From a checkpoint of a small image classifier.
Model: 32-pixel images, width 320.
Rows from block 2 of a small image classifier, named by matrix and row number. Rows with one number belong to one neuron. Each number is 128 + 32 x the weight over its row's rms, rounded and kept within 0 to 255. All counts start at 0. Numbers have three digits each.
Before each neuron's rows are labels from the 100 images, of 14976, where the neuron reaches its highest value: "patch colour" is the nearest of a few named colours to the mean colour under the peak. Only what is clearly more common there than usual is listed. The data: microscope photos of single blood and bone marrow cells. In brackets: how many of the 100.
# fc1: MLP up (model.blocks.2.mlp.fc1.weight, 1280x320), inputs 0-79
# fc2: MLP down (model.blocks.2.mlp.fc2.weight, 320x1280, transposed), outputs 0-79

patch colour: blue (47)
fc1.567:068110120149172176132113057141126112132144136147129122103176095078149193120114175150104125148115089145156081157141095147149099086143142137155102156138114105161130143148143193101109113131098143180175179136151149118087114119115091131175130075
fc2.567:092126051186062130164088112149160115116153144143139120142118160142159108164136135167172146105135101139169102143156143122148160098148042098115163140111185194088127098080137096079161092150121138144113110161126075140142123163150112072133100085

patch colour: white (81)
fc1.623:110101158091154100138156134090141115130104109089122087106133086127130090149145154131095165156130154119150105121127117132074095087140160112122165103150144103115126180089117134169101111176136095078096181098143080151169088136128103075067142168
fc2.623:123150043070143128146156146097191140145140111092106098151141077143164140183159093091141116152121096139086181153150162095096147134100130129103141184124101125173168116141127125106091087165129093173086164069146121165119175055140127145150077154

patch colour: pink (63)
fc1.632:078148155111133118177139167111088133107100152102111151155141237113145108113109108091167130111120073126140088103141109153133136167131090139161167106144139099109127165121077152130149097118133123141150139130110115161108138210135198116095120146
fc2.632:096117063181126138127071185124085140073144070087124165140070181096160113164079080110142147105110101141083182110140106122135107092133175155145123186165129109168126145150148122160187097103109195108105097121091139122090149074127148168149077105

patch colour: grey (53)
fc1.746:114175111122120111115102105112105137119161101136112138133150160152129109078142121130112144118086125138115183066097119113094086081123160101116063116140068111206151174169186151112105191122072142083183140150150068088117165077094083177133108153
fc2.746:057133118100115099122134135084125124153112142154121101120079143157156155143129168067125113117116175150096141197104112149161125094077097113079151128160121166189166152151135137158154081154195115168144181136115139148095126133106125146082128095

patch colour: pink (62)
fc1.244:118103168146113141122147140164077151162111109141104125128154213163167122177142165119153140157149193119105117123134082127141065116107095125091110101100111090127114054166187123108119157155117130125094148161072108143184137121090097129145121096
fc2.244:156085108147206084091147103095136061114129119103159145076111098155162135080148094094155102131144178162134098098154118083130087123125082178098177128097054144147104154113149163103175145120145134058145125158122171130198125121153131129118131123

patch colour: purple (43)
fc1.469:118154129140128180131159097096124099116122148071153098129130090112117162148138090136069040129139108100041103108140102103106109121159127099128127136075077127164123053104073122141139187109218165112143132132103093181161056119126114100075143098
fc2.469:121135164137099167105162093105121150154120095109096157135147134095140116134139092100194121126106128111145132103151150141111108156068107114092157126158147128102107119157098113136148129201101192169088097179092124104131132115106153178133203058

patch colour: white (66)
fc1.31:188206063103101119204124134142164130103143130116083152126067169097104132124135162141113164139151070104110127104150125135128129103070134095099135148156065111133160100109115167137119123116104129162071153103211153103195139140116111150120117103
fc2.31:091157119110123166179122143107132129124088155085130148167169131119052117154115106052073192125139060116174124140148042197132106133127117098144068099078141130111129114115147121096110156155108069099107151107092139085174094167137180141108096151

patch colour: white (45)
fc1.183:202102110140107097214122086116150094098123139139130052161088100116113137081121136093086136152142095109096134178076093159133149147162112085133089103150131126117120242117175095086130050146093118117177067190179126113198185148076112128165106137
fc2.183:210095116110093158089155087115167116128118191040091155158195173143168107137133104157165143161130141131189155144102108123119146164150151166126138080135080122119111120162142126122172066169162132144119095130138168096140106141219130101181131073

patch colour: white (78)
fc1.238:115151115111185129115110135170118202121118113152060131138101114150112083072134164139152106086146106122072070170159153097133165090101101116088172160144175105151124157113124102128125122161120127143078149106131121145183203093100122125172104123
fc2.238:162108139129121115085127078183174183071110127130221098150113158122114088159132107093102131148165056126089133151125114137086144165110179121153100140119176069125163150144157185122133122111110065108137129045151112179153093077135169120075104166

patch colour: white (85)
fc1.730:078197122125110090157146143160149156100134118114157173149112056141129099105180123156131108107189148107108091176113081118156138096104095111094122092149123131171112135154114102170162138132130101196117148084137178096122113125195158174156099116
fc2.730:076121107106122118063114163093162130173180133095144165132150144108140095144164178126162068145124138169062067076128140110115136078128117132075156120099163107151114122151131117101099152147116124090112095109090165130179112074124122160121126181

patch colour: pink (78)
fc1.136:155105107117109169167073075165163062117143127157088122110180115128156160150129110151081098148132148124094116143119136095126087113146131164191125136066163109143150189104168097188135053178091112110111087127192165110181104081130179159178115103
fc2.136:143156091153130058180175159145128138142079097157138111097211116124148141175094084105117136130147117179112124129095167174140161158086105144140136114108033093129102153159183090148090058144128159142183062109166124078121112120141100159110124073

patch colour: grey (51)
fc1.740:063130097151181043138107156077118151103088151114080133124165097196126169105127168106116096196153093116162131146132173170112109140176148120148107126138132103133138106127140126113083128095186122086071114103124122159109128112136150115124151188
fc2.740:124139156121114147062104148186119128138115166173207131145125162079057090081081166152097126077141170105084087119072095136183110129137089133180185101089105148107124103113153128007164225136166164062127090061089140113115114086084111101144102180

patch colour: pink (58)
fc1.213:112101144127138193144092110154095175096164106108104110133136136142109138126113165129156084163114124054125111136105114149137108149062171128082131120178184100078143134097168148111149115125173134188119148127126152135112061197136098164068111123
fc2.213:134138143182097125082088113168120140152110255180121120133127121123097087133114090109101138117103121161121112114186160119113138138105174165087142139152160163138182143147129125174147141101114149136132116097149165149093212131110147123138151117

patch colour: grey (54)
fc1.12:163146142124116153126119122130160107136136147123127153099071075000105101116076134099135174085095167096183129088130105143094124105118090135119073119135096180096102158095094057106109162109103142148127091134134125140117081143167158147172141144
fc2.12:153160131121105168110161107198116178066103140147125113137136148153120106040207130111132109081128141082105110145085114156194115174114127132109115105144103129151136155080161113068165196107124135151162211115132076179089145142140205053065194159

patch colour: pink (55)
fc1.181:119093157142157185090087129087094116136106107140084088088152126147126130138182068131132080101138097162170101089120156146194097100085105080087114072125160119175154164090182190168164102155104142152187139116083127081119138090148108103182139146
fc2.181:113143073146120091156074142105185162157079143169095114087159131117114102106143113137139070115150172127069113075121130098107098164158153131095144159150176058121133177106038120122135158148179094186120107102147105131132133170118095112105099164

patch colour: pink (52)
fc1.36:107141113107149191112128168166123126171132146108060165094157180120116123111159163165107148126137157121124161089121211087089135133081148142182155123132102163094129154144176110167127188134100135119092149154076133085160124123115110132136132098
fc2.36:155099124110054102073107091222100106116176088106143084134065128148097155128096149143084114174102138171177127128136145083127106181128149138210127147147137202132161136124080090169120181072109113161098135101167142147092129120087112138160165131

patch colour: pink (62)
fc1.161:161054165153136140111111173183162058130154112102128137090143099168150118212134090103181146095130147095090110155141069112143122142130139098136132098078119082138100064155110173188119099130092123115126127128079132066103166051169115160149192110
fc2.161:116132098096140144107083151131114123102124099101148128125108162062078144136143165133116110083082130137106107089169120113131165141096129138086072151153152119202151089126101096156108120144146116141130142064134114154084139155170106150162173116

patch colour: grey (89)
fc1.396:064174118143087108113110141149192131139131111137083089157166109127130129166092136111107087161149141081147116099092144151135106120118156118167142185117104151137122090092113132032093171148174156161111141070044114145133057155088068128149133141
fc2.396:113099149088161071128168171092077149119108096140117152100097140137172106180119125104126138078132117170186193128074112121106164161143111132142134086116110096124127114124132087115107168142096107127098120137077123105125154170175117123124095169

patch colour: grey (46)
fc1.381:075146104121089078124161144097120171107148094141121099149138120054095164119136127111146173140095165147129129127159108114148181128102117159119085107092152164114170080104105214112122102133126170145090136112120110129129153148138183083128134137
fc2.381:092113115109152138152147150109081122117106099167088158110080135180088128088180093123144177127111191136153082182175112162074101140100106122114086072179100143078182127124130211135135141121119116109130118090140145106207105180082119170100145158

patch colour: pink (51)
fc1.476:122103126145118113163153160136150056078119124112168162111091186158142094087147138137140080077104175109149126161140112107100161115166128123100130124143110113135108145122148124160108127107158104168103045147172105134102165255113182169125125134
fc2.476:145103115122080123170172159105168103123129102100131126075144125150041175112148128101162118100107144182155089109095188117060109079191140093169145168140135165149135179079154131116123115058143085158106085099126095103116145150128115173129134157

patch colour: pink (50)
fc1.465:061133029135159102170124092120199188135182145074129120157166050141154171180110098108127132143126084097164125088148119167094153151142151120119160130147115150122172147144091136144085139125163101170103108148104142162170098105186127112038080120
fc2.465:166146183143116162167126096129093170126068144075127116105176117040060151163170111180101142134172142185158149104154122087085156115093176128098118118120106064163127180140189102126174173116083116102201109119069089144123108130151110138160136092

patch colour: white (78)
fc1.454:133147152160109115091219108090145120107110135129141142100102137152141122141128121103094148156198071099137127099159144096102124116208126140140212175174133051161121066190153151175101134145163139148107175132116090174083103140142149089101147179
fc2.454:073123104126124163126131086108104106158092115137140185115202112105122117167125139143121123086091126093127158074135133105092150070204097167153112132121119100132074148167098129180069113096128165129145119186091110113107134093183150137197141108

patch colour: grey (98)
fc1.146:117110094105166069167137164125150109126166163142197126142161087032162203154108133170193078175134101134083110057114103123078132143185148156096110128112128109133178117125109044088084157103145147080126144144181125167141108149127122086120155129
fc2.146:121150105157172189120110072160132140127158095144128148100138132116072124144163093113111152073163185147142182157156103129114134076189096128087189110212140113158120162167170037167136162128092130092079105157102127193167132169142021160118114119

patch colour: blue (38)
fc1.516:121151113131127143130087126163209103119126120165130160108147147146140133148143157078057121103129093114130088111089071112106118104157122107137181102148135056143124099123153132216128123123088083094123094146144111113116097238094129170172199124
fc2.516:084151161043114186159132145138172138115096131137064102119202103157124162080097116145143123135118103174136077129180117078117121099203105124103093176111145146107111117141177077137101089088201080140144126126110068141141109140153155167132167158

patch colour: pink (69)
fc1.282:108139176135067210126113106114067124114129168113089141124139178146101094113065121153173119103167140146123164059163131137149181133132151082132155131134166105113110090141130114114086181135166073093119131103197118089173129167119112110165146133
fc2.282:077098125159074055074115118191048195141111138152118081173143151154105094112189122176115150132069125102176124168122104104140124147150116177182152121161089163131183165204164143096122116067140176146207132166124124160165094071137128145087202137

patch colour: purple (85)
fc1.216:079097169143113077123134168112094078124137129147142071094147135097124161194137144177057143123171113086117140137160093122135161091128124108203140231158153125148067152086159094149104089161144141122142095155135121141193140156127151179129166116
fc2.216:186100142121151139097160149154107131130130131140086121187184055127138150136109115103156125169110048137154159119158087072185168109111088089135166114141153147116177107160117118163100165078083177162139110127146116129092139135178154144130189132

patch colour: grey (94)
fc1.305:129149137127135076086108095151126113134169120160126095124142115054126105147095138149072137115121144104083203094099076118098146137107075128130149140133078125136128141067119175127116059149095113176118155103115142116077102142177101161124136098
fc2.305:117181181114142083153151160133134084104109143121145145100155070155128103128145135000121139103116136091124086067116185142146134155068125176178134132130149137117142122093155124102111090088127112130122012137084092113095163144135091122105198136

patch colour: white (61)
fc1.122:081128062117138126134164111124099159157148145127174142133120093082158174104071196063090138186121183126069142105118220115174127140160114121117121147119133050134132155117125202104129164166127076160168073126082157087139088109138159179115086180
fc2.122:136146158146134125149081180142133137154101188151156142109112126117137179149111110149111167114150058108133095101152162145117216099108179099140171136137145122145166090186141120120159151129119139116133089116159110100097074139122106111168200055