From a checkpoint of a small image classifier: width 320, normuon at rate 0.0033.
Rows from block 7 of a small image classifier, named by matrix and row number. Rows with one number belong to one neuron. Each number is 128 + 24 x the weight over its row's rms, rounded and kept within 0 to 255. All counts start at 0. Numbers have three digits each. After the name is the row's rms in percent of the matrix's.
After each neuron's rows are labels from the 100 images, of 14976, where the neuron reaches its highest value: "patch colour" is the nearest of a few named colours to the mean colour under the peak. Only what is clearly more common there than usual is listed. The data: microscope photos of single blood and bone marrow cells.
# fc1: MLP up (model.blocks.7.mlp.fc1.weight, 1280x320), inputs 240-279
# fc2: MLP down (model.blocks.7.mlp.fc2.weight, 320x1280, transposed), outputs 240-279

fc1.604 105:140084122130101148111119066149171122162152157125130129155138136150081136119135098143112131125093140123124110092159139135
fc2.604 083:153088150122164095098123127112114124139170142091103103142117075142150145147120166095101144116158131124135106120108079184
patch colour: pink

fc1.644 099:121075115100160160173104101115100134091148132151081136107106111185140137145104152094159126158105173124078168125142126141
fc2.644 092:170081127138148089177169139146160134106135089114097119114111160123155109130107161140120159129128100131126124151150142106
patch colour: grey

fc1.67 090:094113153106147130106134131173112138120132104125138114138114123130134128141140096149096100101137111133158110123111134101
fc2.67 071:125141184129128154129162128136102174168123151189145149143091145110157163181106100131157150171149119134136127143150114151
patch colour: pink

fc1.91 127:135157104143109147135137152149119166130104132167161149145112129088160145079143116106112146145150081149105145133147156201
fc2.91 157:142163082129136131161161131134129095091065111106128124147080117080092110104112139154107111112147135147114121127119132100
patch colour: black

fc1.65 102:117136134109152149107117122172162077158095133128138117139150126122109139173125123133140129145129135088141136121149128104
fc2.65 081:110127140133089127091150125129153137125108090135181154132132124141143128150156111103114135100169145103137133106136102127
patch colour: blue

fc1.569 093:133146114136147097176082100137124142125154116142103118117137194078146188178103154140167135158136127102146171122141140148
fc2.569 085:119160146144103119176196113146132102108177106148110149122109061156083095134152154143133142066092109130124157121116112100
patch colour: grey

fc1.622 107:115104122106091113145108102111162149126168161146097141071094159080128151132130158151104129120137119127144144151128136131
fc2.622 106:119109115144147146104159096105090129124161146098131133122118099186127138110132139129145091132128113163155137113110104151
patch colour: pink

fc1.367 092:156139176147090120108104158100095162134114167115136107163141091121113146145125120112114144166116136076088144175154113114
fc2.367 083:150119181118137161111130138137172088119102119145147092120125138121125098130117120111136102082141098130109124152137104135
patch colour: blue

fc1.322 090:105181116112096123151108119125093109156145122151108145120121092100113091136120074134165140155165163127135160165156122149
fc2.322 102:098130118140164129151108123127171165129154125101140110113130188137151163143153116102105127114107102093150154114120161083
patch colour: white

fc1.386 105:149126120103099129131132118153131056130118137141149094140116124115139090151122164112072146124133112150099148109144094091
fc2.386 097:143180113107124115109106151108070190092143157106122114092113120164114134155127120166171160143109140135145156116107173146
patch colour: blue

fc1.562 109:123166118138185121097160143139114141117171096125095139103141107061149127118113137139141124125116144132155170151134115112
fc2.562 097:136151109127090094132088104125102132098167125169102102141176147184117104104160130093118115159136130097100158091073124130
patch colour: pink

fc1.462 104:119106140105129196112133145139143231129107124164143111150145162073104186122136097122119121116094097098139091121133148130
fc2.462 097:139160116095124132133119108125168057150142123127126129149132100173110109106114112204123097146160144115133120115143087083
patch colour: black

fc1.86 118:145080146086104135107122157145113134137112170120127131085127139151131103119138117137181114153146146144115129117167125107
fc2.86 085:116127151106115096132097125136176132142122112139138103142098107123143097163149125130124108095144169165116104129125127133
patch colour: white

fc1.301 091:116095087122076123173115119133140110113125155131117131137121097129121168141129143099131145169100095155138159093083130140
fc2.301 109:122119101125162121151104114146137157119102141122120137106106197110128079163147129140128120122091143123111113115143109149
patch colour: pink

fc1.232 105:151140134133141155099164157184092054102121144121114139154114153156143082148126057103107141076137110156134173127129104153
fc2.232 092:149128127120115137112131126117140203147154128128124136098115111121142153127140084109157092149122152124182134147059174107
patch colour: blue

fc1.631 102:125106093104130169138122125146129167149126137139087121149135141082173077126123111169140134122118108166144115153145112134
fc2.631 103:157121125100129115137138096135158086125144137162101118145141124139114186102144153090148133108129128099116154113096120156
patch colour: blue

fc1.744 097:137112144159113137156086134115107134100101119133086116116062127121151159135146096139091137169081126163093158155142084103
fc2.744 088:111147149168111145138172148142136129150140127137073148134088143132053088162133078115131092134153132107154126134127176153
patch colour: blue

fc1.344 104:129084098145125136191120173107127104113133140113142145145147144110147094102131130159130134133185131186108152105122088138
fc2.344 095:142133141137098149136168160114113154123109127116157111138131145120101184072123115139119116106135140135116127112148151089
patch colour: grey

fc1.575 092:141127137131177157133110144128137122124145151148104133146127100121123138125102141104050166134131140111096160147115113102
fc2.575 087:151107136100099088129128121107121161116154128123108154105112176141164110130140113112161151127128106127146179118124106182
patch colour: grey

fc1.294 099:110111118145125134137119131091176141137155137148145134136147109106117122116127164100144111113117153143124154111174097131
fc2.294 094:114097139142125105128153119097135105128162085098156129120152141132121124109107153123127135125137090132131138144142133114
patch colour: grey

fc1.565 096:094151145131127156133143165137117097165089092087112096120137150075161112154113151102191168142149134161118125117161104108
fc2.565 118:132122125126131116125112136138115138132096115154121134112158133170098137101113143121106121106097153124126144102178123159
patch colour: grey; blue

fc1.526 097:133135120169137142094114131112136080153179133130168116127125165154121071106114127155113125113121135111069139117119112109
fc2.526 100:121147105165131111136157128101127153160158153141142098145153102140148173111121092113115173117152122150145123092124146118
patch colour: grey

fc1.309 098:126113162131125149149082103164138231106148144081125095107138182168140133155131135142122146121129117107149137142088148123
fc2.309 100:133100130108161165146180134149095040136149139151154151161122089112092149135122120138139101111089135129122105133119106150
patch colour: white

fc1.635 097:133147128119090126101095160154107080154149122144121139099163164149120165138121123165168120143116087155098142145131097148
fc2.635 132:155121097137123123068177140122141200153148114144078107105145102129127100123160109114131119137173177107096113178137137098
patch colour: blue

fc1.223 101:105129132126179122131130109117111150127114173177126133122126100148142139086105154112103135070095126091112132113142203103
fc2.223 089:123102094139128162096131138112143143102126120110122109150129141108142095135088162113126140150150147143146133115124100166
patch colour: pink

fc1.369 102:078152155113085125167145086143141124184117122124119114081100166118104143111094138111070110141121127125141173148129107104
fc2.369 075:130139122148133115159107125143078141137115117147123116136084133148121123164119124150120093124124112093132120140152139160
patch colour: blue

fc1.652 112:098129133129126138134100119120145112110106141141107125158142165127128122098139123116124128178095156088127111110154132141
fc2.652 116:121127136087086153119161116151133114128107129110114144122121128151132136130147100172128117101172138125172159129107129071
patch colour: black

fc1.51 108:113109123114147096135149130148108171165120093147107097137152133141151157156124116104093095131095084109146131106128100140
fc2.51 100:143141155128085097128122101107133094133127110131129142132141120115144120110133127138134105133108133141157163126130151117
patch colour: white

fc1.430 103:147185131107141130112150095112117137137121103111129132079151132133101152121136092126130139066156120121160157135122133139
fc2.430 138:156160081125139117083132119139113101137139164124091112127150122136131129117104112117162132153115135156124115104134145117
patch colour: blue

fc1.254 099:114119137119101109115094135130178114105130157121113157078155121115135109136135108146140135151104058136120144117134117146
fc2.254 121:118109168129153129101171099146143128121151110132124133113160141180161163122120132127103119128176177167121130117111153140
patch colour: white

fc1.217 109:147113114113080161158110119145133112144141146132132134103133158118113110091137091158114120137198102101157138115147094150
fc2.217 108:141149113150144118152175103110120116180130160114106141084160102152108165099126126110132113109100159160134151150158155105
patch colour: blue

fc1.317 095:122134138147127128098121115127085103106081153128179101160105141108118118138152113130114127101118126140064129135122160118
fc2.317 085:114110111144148135106154136148126125121099162127157150125104123111189128112132098104150110148100132114153150165134132148
patch colour: pink

fc1.10 101:153104176146117127129170152177140097101105129159092103113111103143134168145117085134130123109138113154096093139106144069
fc2.10 083:112112154125129120137127151125130157124097143156088174091136152168117147132127124162139104108147118105145080147147145161
patch colour: blue

fc1.359 097:119124126154118152130132141141105182110111128092096120135107110160132129082115114141092114158133077105090133108121124122
fc2.359 106:133157106114147120119102142150126065114126119131105113148094172110102119128125124143135093118084164138135135123115159116
patch colour: black

fc1.588 097:109134150094123146141157136098113150101087150169119135125150091117125127156137169135118138101104142121122083113142154124
fc2.588 123:133119074157108117112137174122127096095076088117144106087144119173172139197146106123142147113125132150137104125146152153
patch colour: pink

fc1.191 094:155114116113061117133147115184141146098168145136141135150107118157155137089127141110158100104098104139126136118119155160
fc2.191 089:087165115113202115138117123148134133113118130145126191161099103117112132120109131152130130177160144182095090119098119118
patch colour: pink

fc1.666 105:128149131126122137150183124171111156123143143142088136134143103136130097102114140171113125162116115105125124108132141102
fc2.666 106:172141141122181121166096148133123114117097125132090110103101155145102135098109150087122121133140152136091131143128108132
patch colour: black

fc1.310 102:139145162119126106089110109109105093126131108155124136132183081139166130114128117114161152138166113101169102152109105110
fc2.310 094:142125133134144082083138142132148164110138135139146104150161134158126083160123115133092100162165181168101115130145134142
patch colour: blue

fc1.527 093:148111110123109126074146114162151183120095103123150116122081128122122121132126146084110153089085114161160155150128160135
fc2.527 088:075076107114151138073091135138102133108118101180152134125137146129132127106111170194154136152125130133154132117099107125
patch colour: pink

fc1.213 096:140106119158142098138125131065125170131109141118090108128141148116142110217106108144109139132134142149114149097134107130
fc2.213 101:135112145189121142131127143129132057091136108123091135144142080169141166133122074130132134132110129132135146106123102084
patch colour: blue

fc1.758 102:128153117165098103153142093147109169122104130104104150176170120061138097134137146128120153126143186118094161107110135125
fc2.758 097:145139087168166159126135111152126110113088147127146123117172135163118149124128109152157120127090087120068118071114154166
patch colour: black; blue

fc1.404 103:116140119107145103114099138069144088097139145166129123141117096152108127129131098145090145105132094129145113132108112135
fc2.404 093:100134133093127140131182156141159159135140121097137133129128148096139127127151112131125136148153138153143117180126168140
patch colour: blue

fc1.723 099:122137143052071109164092151138102105112133127122140121126085103144147168141133095099115138152122098141097112140129123085
fc2.723 091:102134197082122096146118124129122144100145099148154119145109109110113085145132128146132110094151159110158107127128154129
patch colour: pink

fc1.461 100:195107164094130107167120141139103150147117127151112128161140169141103157139164084156080137120159089106125168132142095150
fc2.461 099:132146139107127138140135165143121110120095139157089108128099113123124118127118113104177112115115160142158144113155148085
patch colour: blue

fc1.593 110:139163087133156147141150108157152149106136123157143158110136112114123134144121091117119147099092132144115123120128083157
fc2.593 085:137137123134088103140133124141148151143136163126133130128137192147116116129129097136129128132122110146113138132130156151
patch colour: white

fc1.148 099:165144114082114111161091144084130109151133145117105115090104131130120107091159113142112146114151115141140152183131125103
fc2.148 082:120155165115103099158139128159120159130148121124127118137106106098101146126130137138093154103090138144132143138116095135
patch colour: grey

fc1.411 111:102119126152176133136106149128136183152108160154156130093148180114140088108137169154105124105130090137111142133127113156
fc2.411 125:148138135114114140142106125128126107140113137103155125132113113135136150094112127107147099131133116138114145150165147082
patch colour: blue

fc1.326 109:134161116113152130136144105118103139129112131132156108097090123109144096109133170133113139113162074096126118110090159141
fc2.326 091:129141128114120121142077108101128137124141131120117159132166150112139131163144133122161131146093140120126141123110068126
patch colour: pink

fc1.374 099:168134126088129129130169136160112105113134105098099146122127117171110098158126089177130135145107167129155127139125095147
fc2.374 104:124165147116155148163118139125173159111110082144075118174139129151179176166122045088155136147135105158099145134130144100
patch colour: blue

fc1.159 104:149112137107074128115157087124151110132138129105142123130158104155126126150136141164126136152096106148147122130119104165
fc2.159 117:140116126101157128128094138141105148139132112140149116088143163127099111147122107110124137140148146130185124132147101096
patch colour: blue

fc1.107 104:122142120141104134150126133126084138122126174081100145143105142145110134100133111126102136166138111172102139098139139157
fc2.107 106:129134110148093155146127148129135114120098180115129135159101097064075132107141142117135096096127115122126156088105140089
patch colour: black

fc1.398 111:122095131075079165078132150098115084136114149115138125107142102100129130134121162132088143121169128127117155130119082172
fc2.398 105:153116102121150104123120132101163127140124152122128167095119167128120130130117168109127094110122153131125153148098140088
patch colour: blue

fc1.167 105:138135168110127126071118134085138067136094140174125113162120043097109163149137099122118107142125120135117162140103093130
fc2.167 111:134111180121100118056134147118115148167104128086132113130116186149136114190138118120121152128140157137152118168144157158
patch colour: blue

fc1.73 094:179131125172098115134093106161126094119138154120121143123141130088120143153137089120178126150116155129161170100133121124
fc2.73 083:147138113187144140108141099166113185114156181156130133099138120140091107153135116091084150126132139147108156127104134140
patch colour: purple

fc1.650 113:121091131108120151132109133154110148120102117128159144119116172168127123101132114137122161154122152147074067151127094110
fc2.650 078:147134096107118142154144126136172119128110152130116093128103136108145123114096089136121120126145158127123121167152147097
patch colour: black

fc1.746 089:130163092143143167172170114146089208104153126135110115132130113121099174141141100114139139144149134149133136108124097119
fc2.746 107:134139107163103133150113156125105079079138148152098135125116156135152100153113122142160126097111100087143160107129175147
patch colour: white; pink

fc1.433 102:132137134107135120100107120097111172145143161131119127164086104139152156090134141074114132143138137114088153076125094166
fc2.433 123:141126115142110150139146123112117061139106126114113099183106125077129088103157143151121142108119146122106112109094131105
patch colour: black

fc1.399 102:146135119135117130111163107124130143128094122111106117065148112119114160075156107122098128104130067144103118151121110127
fc2.399 102:144083142145148128136106171123102093140116141127110085112156176148150105090118125132137130141100095116163123162140157123
patch colour: grey; purple

fc1.482 097:127167106119133145114160139092143121149129127073114110143138113204150094126121112150130145126125108124118154093141101088
fc2.482 059:175123139101155141150102128145098149134133080137100163155127120092160135125133104123118143138099112137120120126102143089
patch colour: pink

fc1.451 104:121136086113145150124117102125088174160115107099101146121147110096145141147123155119168129160121131129096159112133123127
fc2.451 108:095132090128103115148127106157129090110093135149136115126141144154107101144183143138109148117080139101117161125167147101
patch colour: grey

fc1.474 108:139156110165110102113106097124143177141108129106123145132150160124124135154132164134093123111151065115169162103135112137
fc2.474 073:128144145143164135113173102100137111131132129155180114125137126118132094164128128100150152102099113140116143099105150130
patch colour: pink

fc1.26 101:096127160085100123149140113115142102138140137160131125099158126114108099144123133126126167113106094122121128095160177111
fc2.26 086:081143182087151130119128157140167146132150179089142153065171127133096129140112117108132089144170169155147119129149099141
patch colour: blue

fc1.330 100:107178092109140153136128156137105082160118136117146127101081093125183145119127133103146152130119110117143097131153120152
fc2.330 097:121146067122109119155119103129163170148108114180160146086092134120152117144148135150109129103127150119115061155142131105
patch colour: black

fc1.85 100:095085088148140117186143133126082192139144152102117109108153133074114119113140112123122144102132096159116111123094130079
fc2.85 119:120179115154104105149101094101129091136154145144102129125166125138101161146105097123134111121107122116104126151122111167
patch colour: grey

fc1.473 094:124102156121142163074132115148100139127154133128172120054108120119116107091128159130078148169113132149128117134116157136
fc2.473 097:138114144078135113106132154130118106124128159116168076111105102160130152099117117158160076123110147074138159127130083131
patch colour: grey

fc1.258 105:138139127161108122118110112147123081121113136133145117126130101122142103142137173092129126087111124154125121145125160166
fc2.258 102:140132104152101140119104139110162148097124115075145113093096136122128188120116189138170140103104166163136107134154132120
patch colour: blue

fc1.673 093:145109139119138120131106146136102109168127130152106139156153114099117106168151130138126130139113061128164102177112116151
fc2.673 084:144104166135126094117138170112140107180118107129128121112122085160147132175113155122098116100139190129081133086126150092
patch colour: blue

fc1.93 109:120131132101145106167152173113105084150133154123102121175174154093128168090142160163147136151185144181095126146122121173
fc2.93 111:136112136137099107163140140098130136147108138114099115147142106132159138094131139088166098128078138091110143141124154133
patch colour: pink

fc1.634 103:137102091105147161124175122111083143103120139135082115159125160119126110161126122153130112094095166141154164118136143112
fc2.634 103:130130104112127111133106148115175134116148108135094131163192118165090133164164093089112117122159121161133133108150101149
patch colour: white

fc1.243 097:129112174160115115095102159122105184121127113146139123088145127120131110129124097103110122128120159176124137124118122157
fc2.243 095:115080118115097143115171098078109096138187080073130105133153128122128132111110128086142105169120101104148129132137097107
patch colour: white

fc1.38 089:147109131122082129131119189148126123140143116126116128111101191151113088166104132164121160146096147154124176137123057137
fc2.38 099:189099122132150144155179181143113136150113157127128147141100113145154156098156110095082107118119144114138155142112172131
patch colour: white

fc1.185 099:134091143104092144134095157124113169149153114111156127084142096140120111193133141123161114152106112167084123128134128100
fc2.185 094:148059147055154113127151133164122094152082161145122139095121142155130143178116132127168130098110153117123120167170059132
patch colour: white

fc1.437 094:128087144101164104077120131077098161095119140125115135146167152127114170115136126105145182160099110121133129115148151132
fc2.437 086:155119122131121117082138115071121085149122106143128108156150109173114092150131094143095121086151143141102141144161097120
patch colour: purple

fc1.62 105:145166120130094112140154136070147077087131123066125136090145108125135121144144141120167119106130134133132115170122147098
fc2.62 120:112122153125146080142120103141112163108130144150118147135119130114105094127117160153115092161146126122138094177132128173
patch colour: pink

fc1.347 118:135109136134105109158167106172157177092112151141131130155101132190092196106143137115077128166168124103116127141148103149
fc2.347 084:155151138125150129132102111159109122096095135134091118107118143124109101079104128123118158122089118119113147101144129112
patch colour: black

fc1.464 101:172137144111095118148154118135138175136147143101110151130123157126131169133157118125124126163134153166104085105150147069
fc2.464 069:134133113135152109172112138106124098122119134168091104141138130124153098154156106131140144140125149151127144134111141112
patch colour: pink

fc1.454 104:164121132134142107169110156177095138146150127146134139128108119095092098168116136132103137164116106127147091129118071083
fc2.454 119:135123130110087127160132116148139106111116120137151129134094137166106156175119087149153121090152154104085127163139193136
patch colour: blue

fc1.44 102:126114121119160100139127121125101130153104131123150129154102172136142153098113152129069167119099146083146174094123137136
fc2.44 106:142129101133106134118128133097129129142100093134157144128106087149130105146134136128162115129146117143105158113097134112
patch colour: pink

fc1.12 099:128130134094114121128134089116094102109131133140166111164149153125134122111138144138114118142098102116135175108115123060
fc2.12 084:135086111142121143120137139129088161112126112101127143120153106142130112103149128122136119109138150105123142090136107168
patch colour: grey

fc1.32 100:168132130150167115171113134147117094134120112119145123119065190115098131115151102143135104155107151155132175127124113128
fc2.32 081:120146128127116114177109152174102155149097125139117109164082102149108136116123108107156173088100101139152134097095144102
patch colour: grey

fc1.445 087:116122126134133111117110129113125149130113139142152133115177117109122150121118146148114150184135109115140186146102161143
fc2.445 125:088156130148099113118143135111109103086139123124132101094171158127119078113147146104154135053121169126118165125101113110
patch colour: pink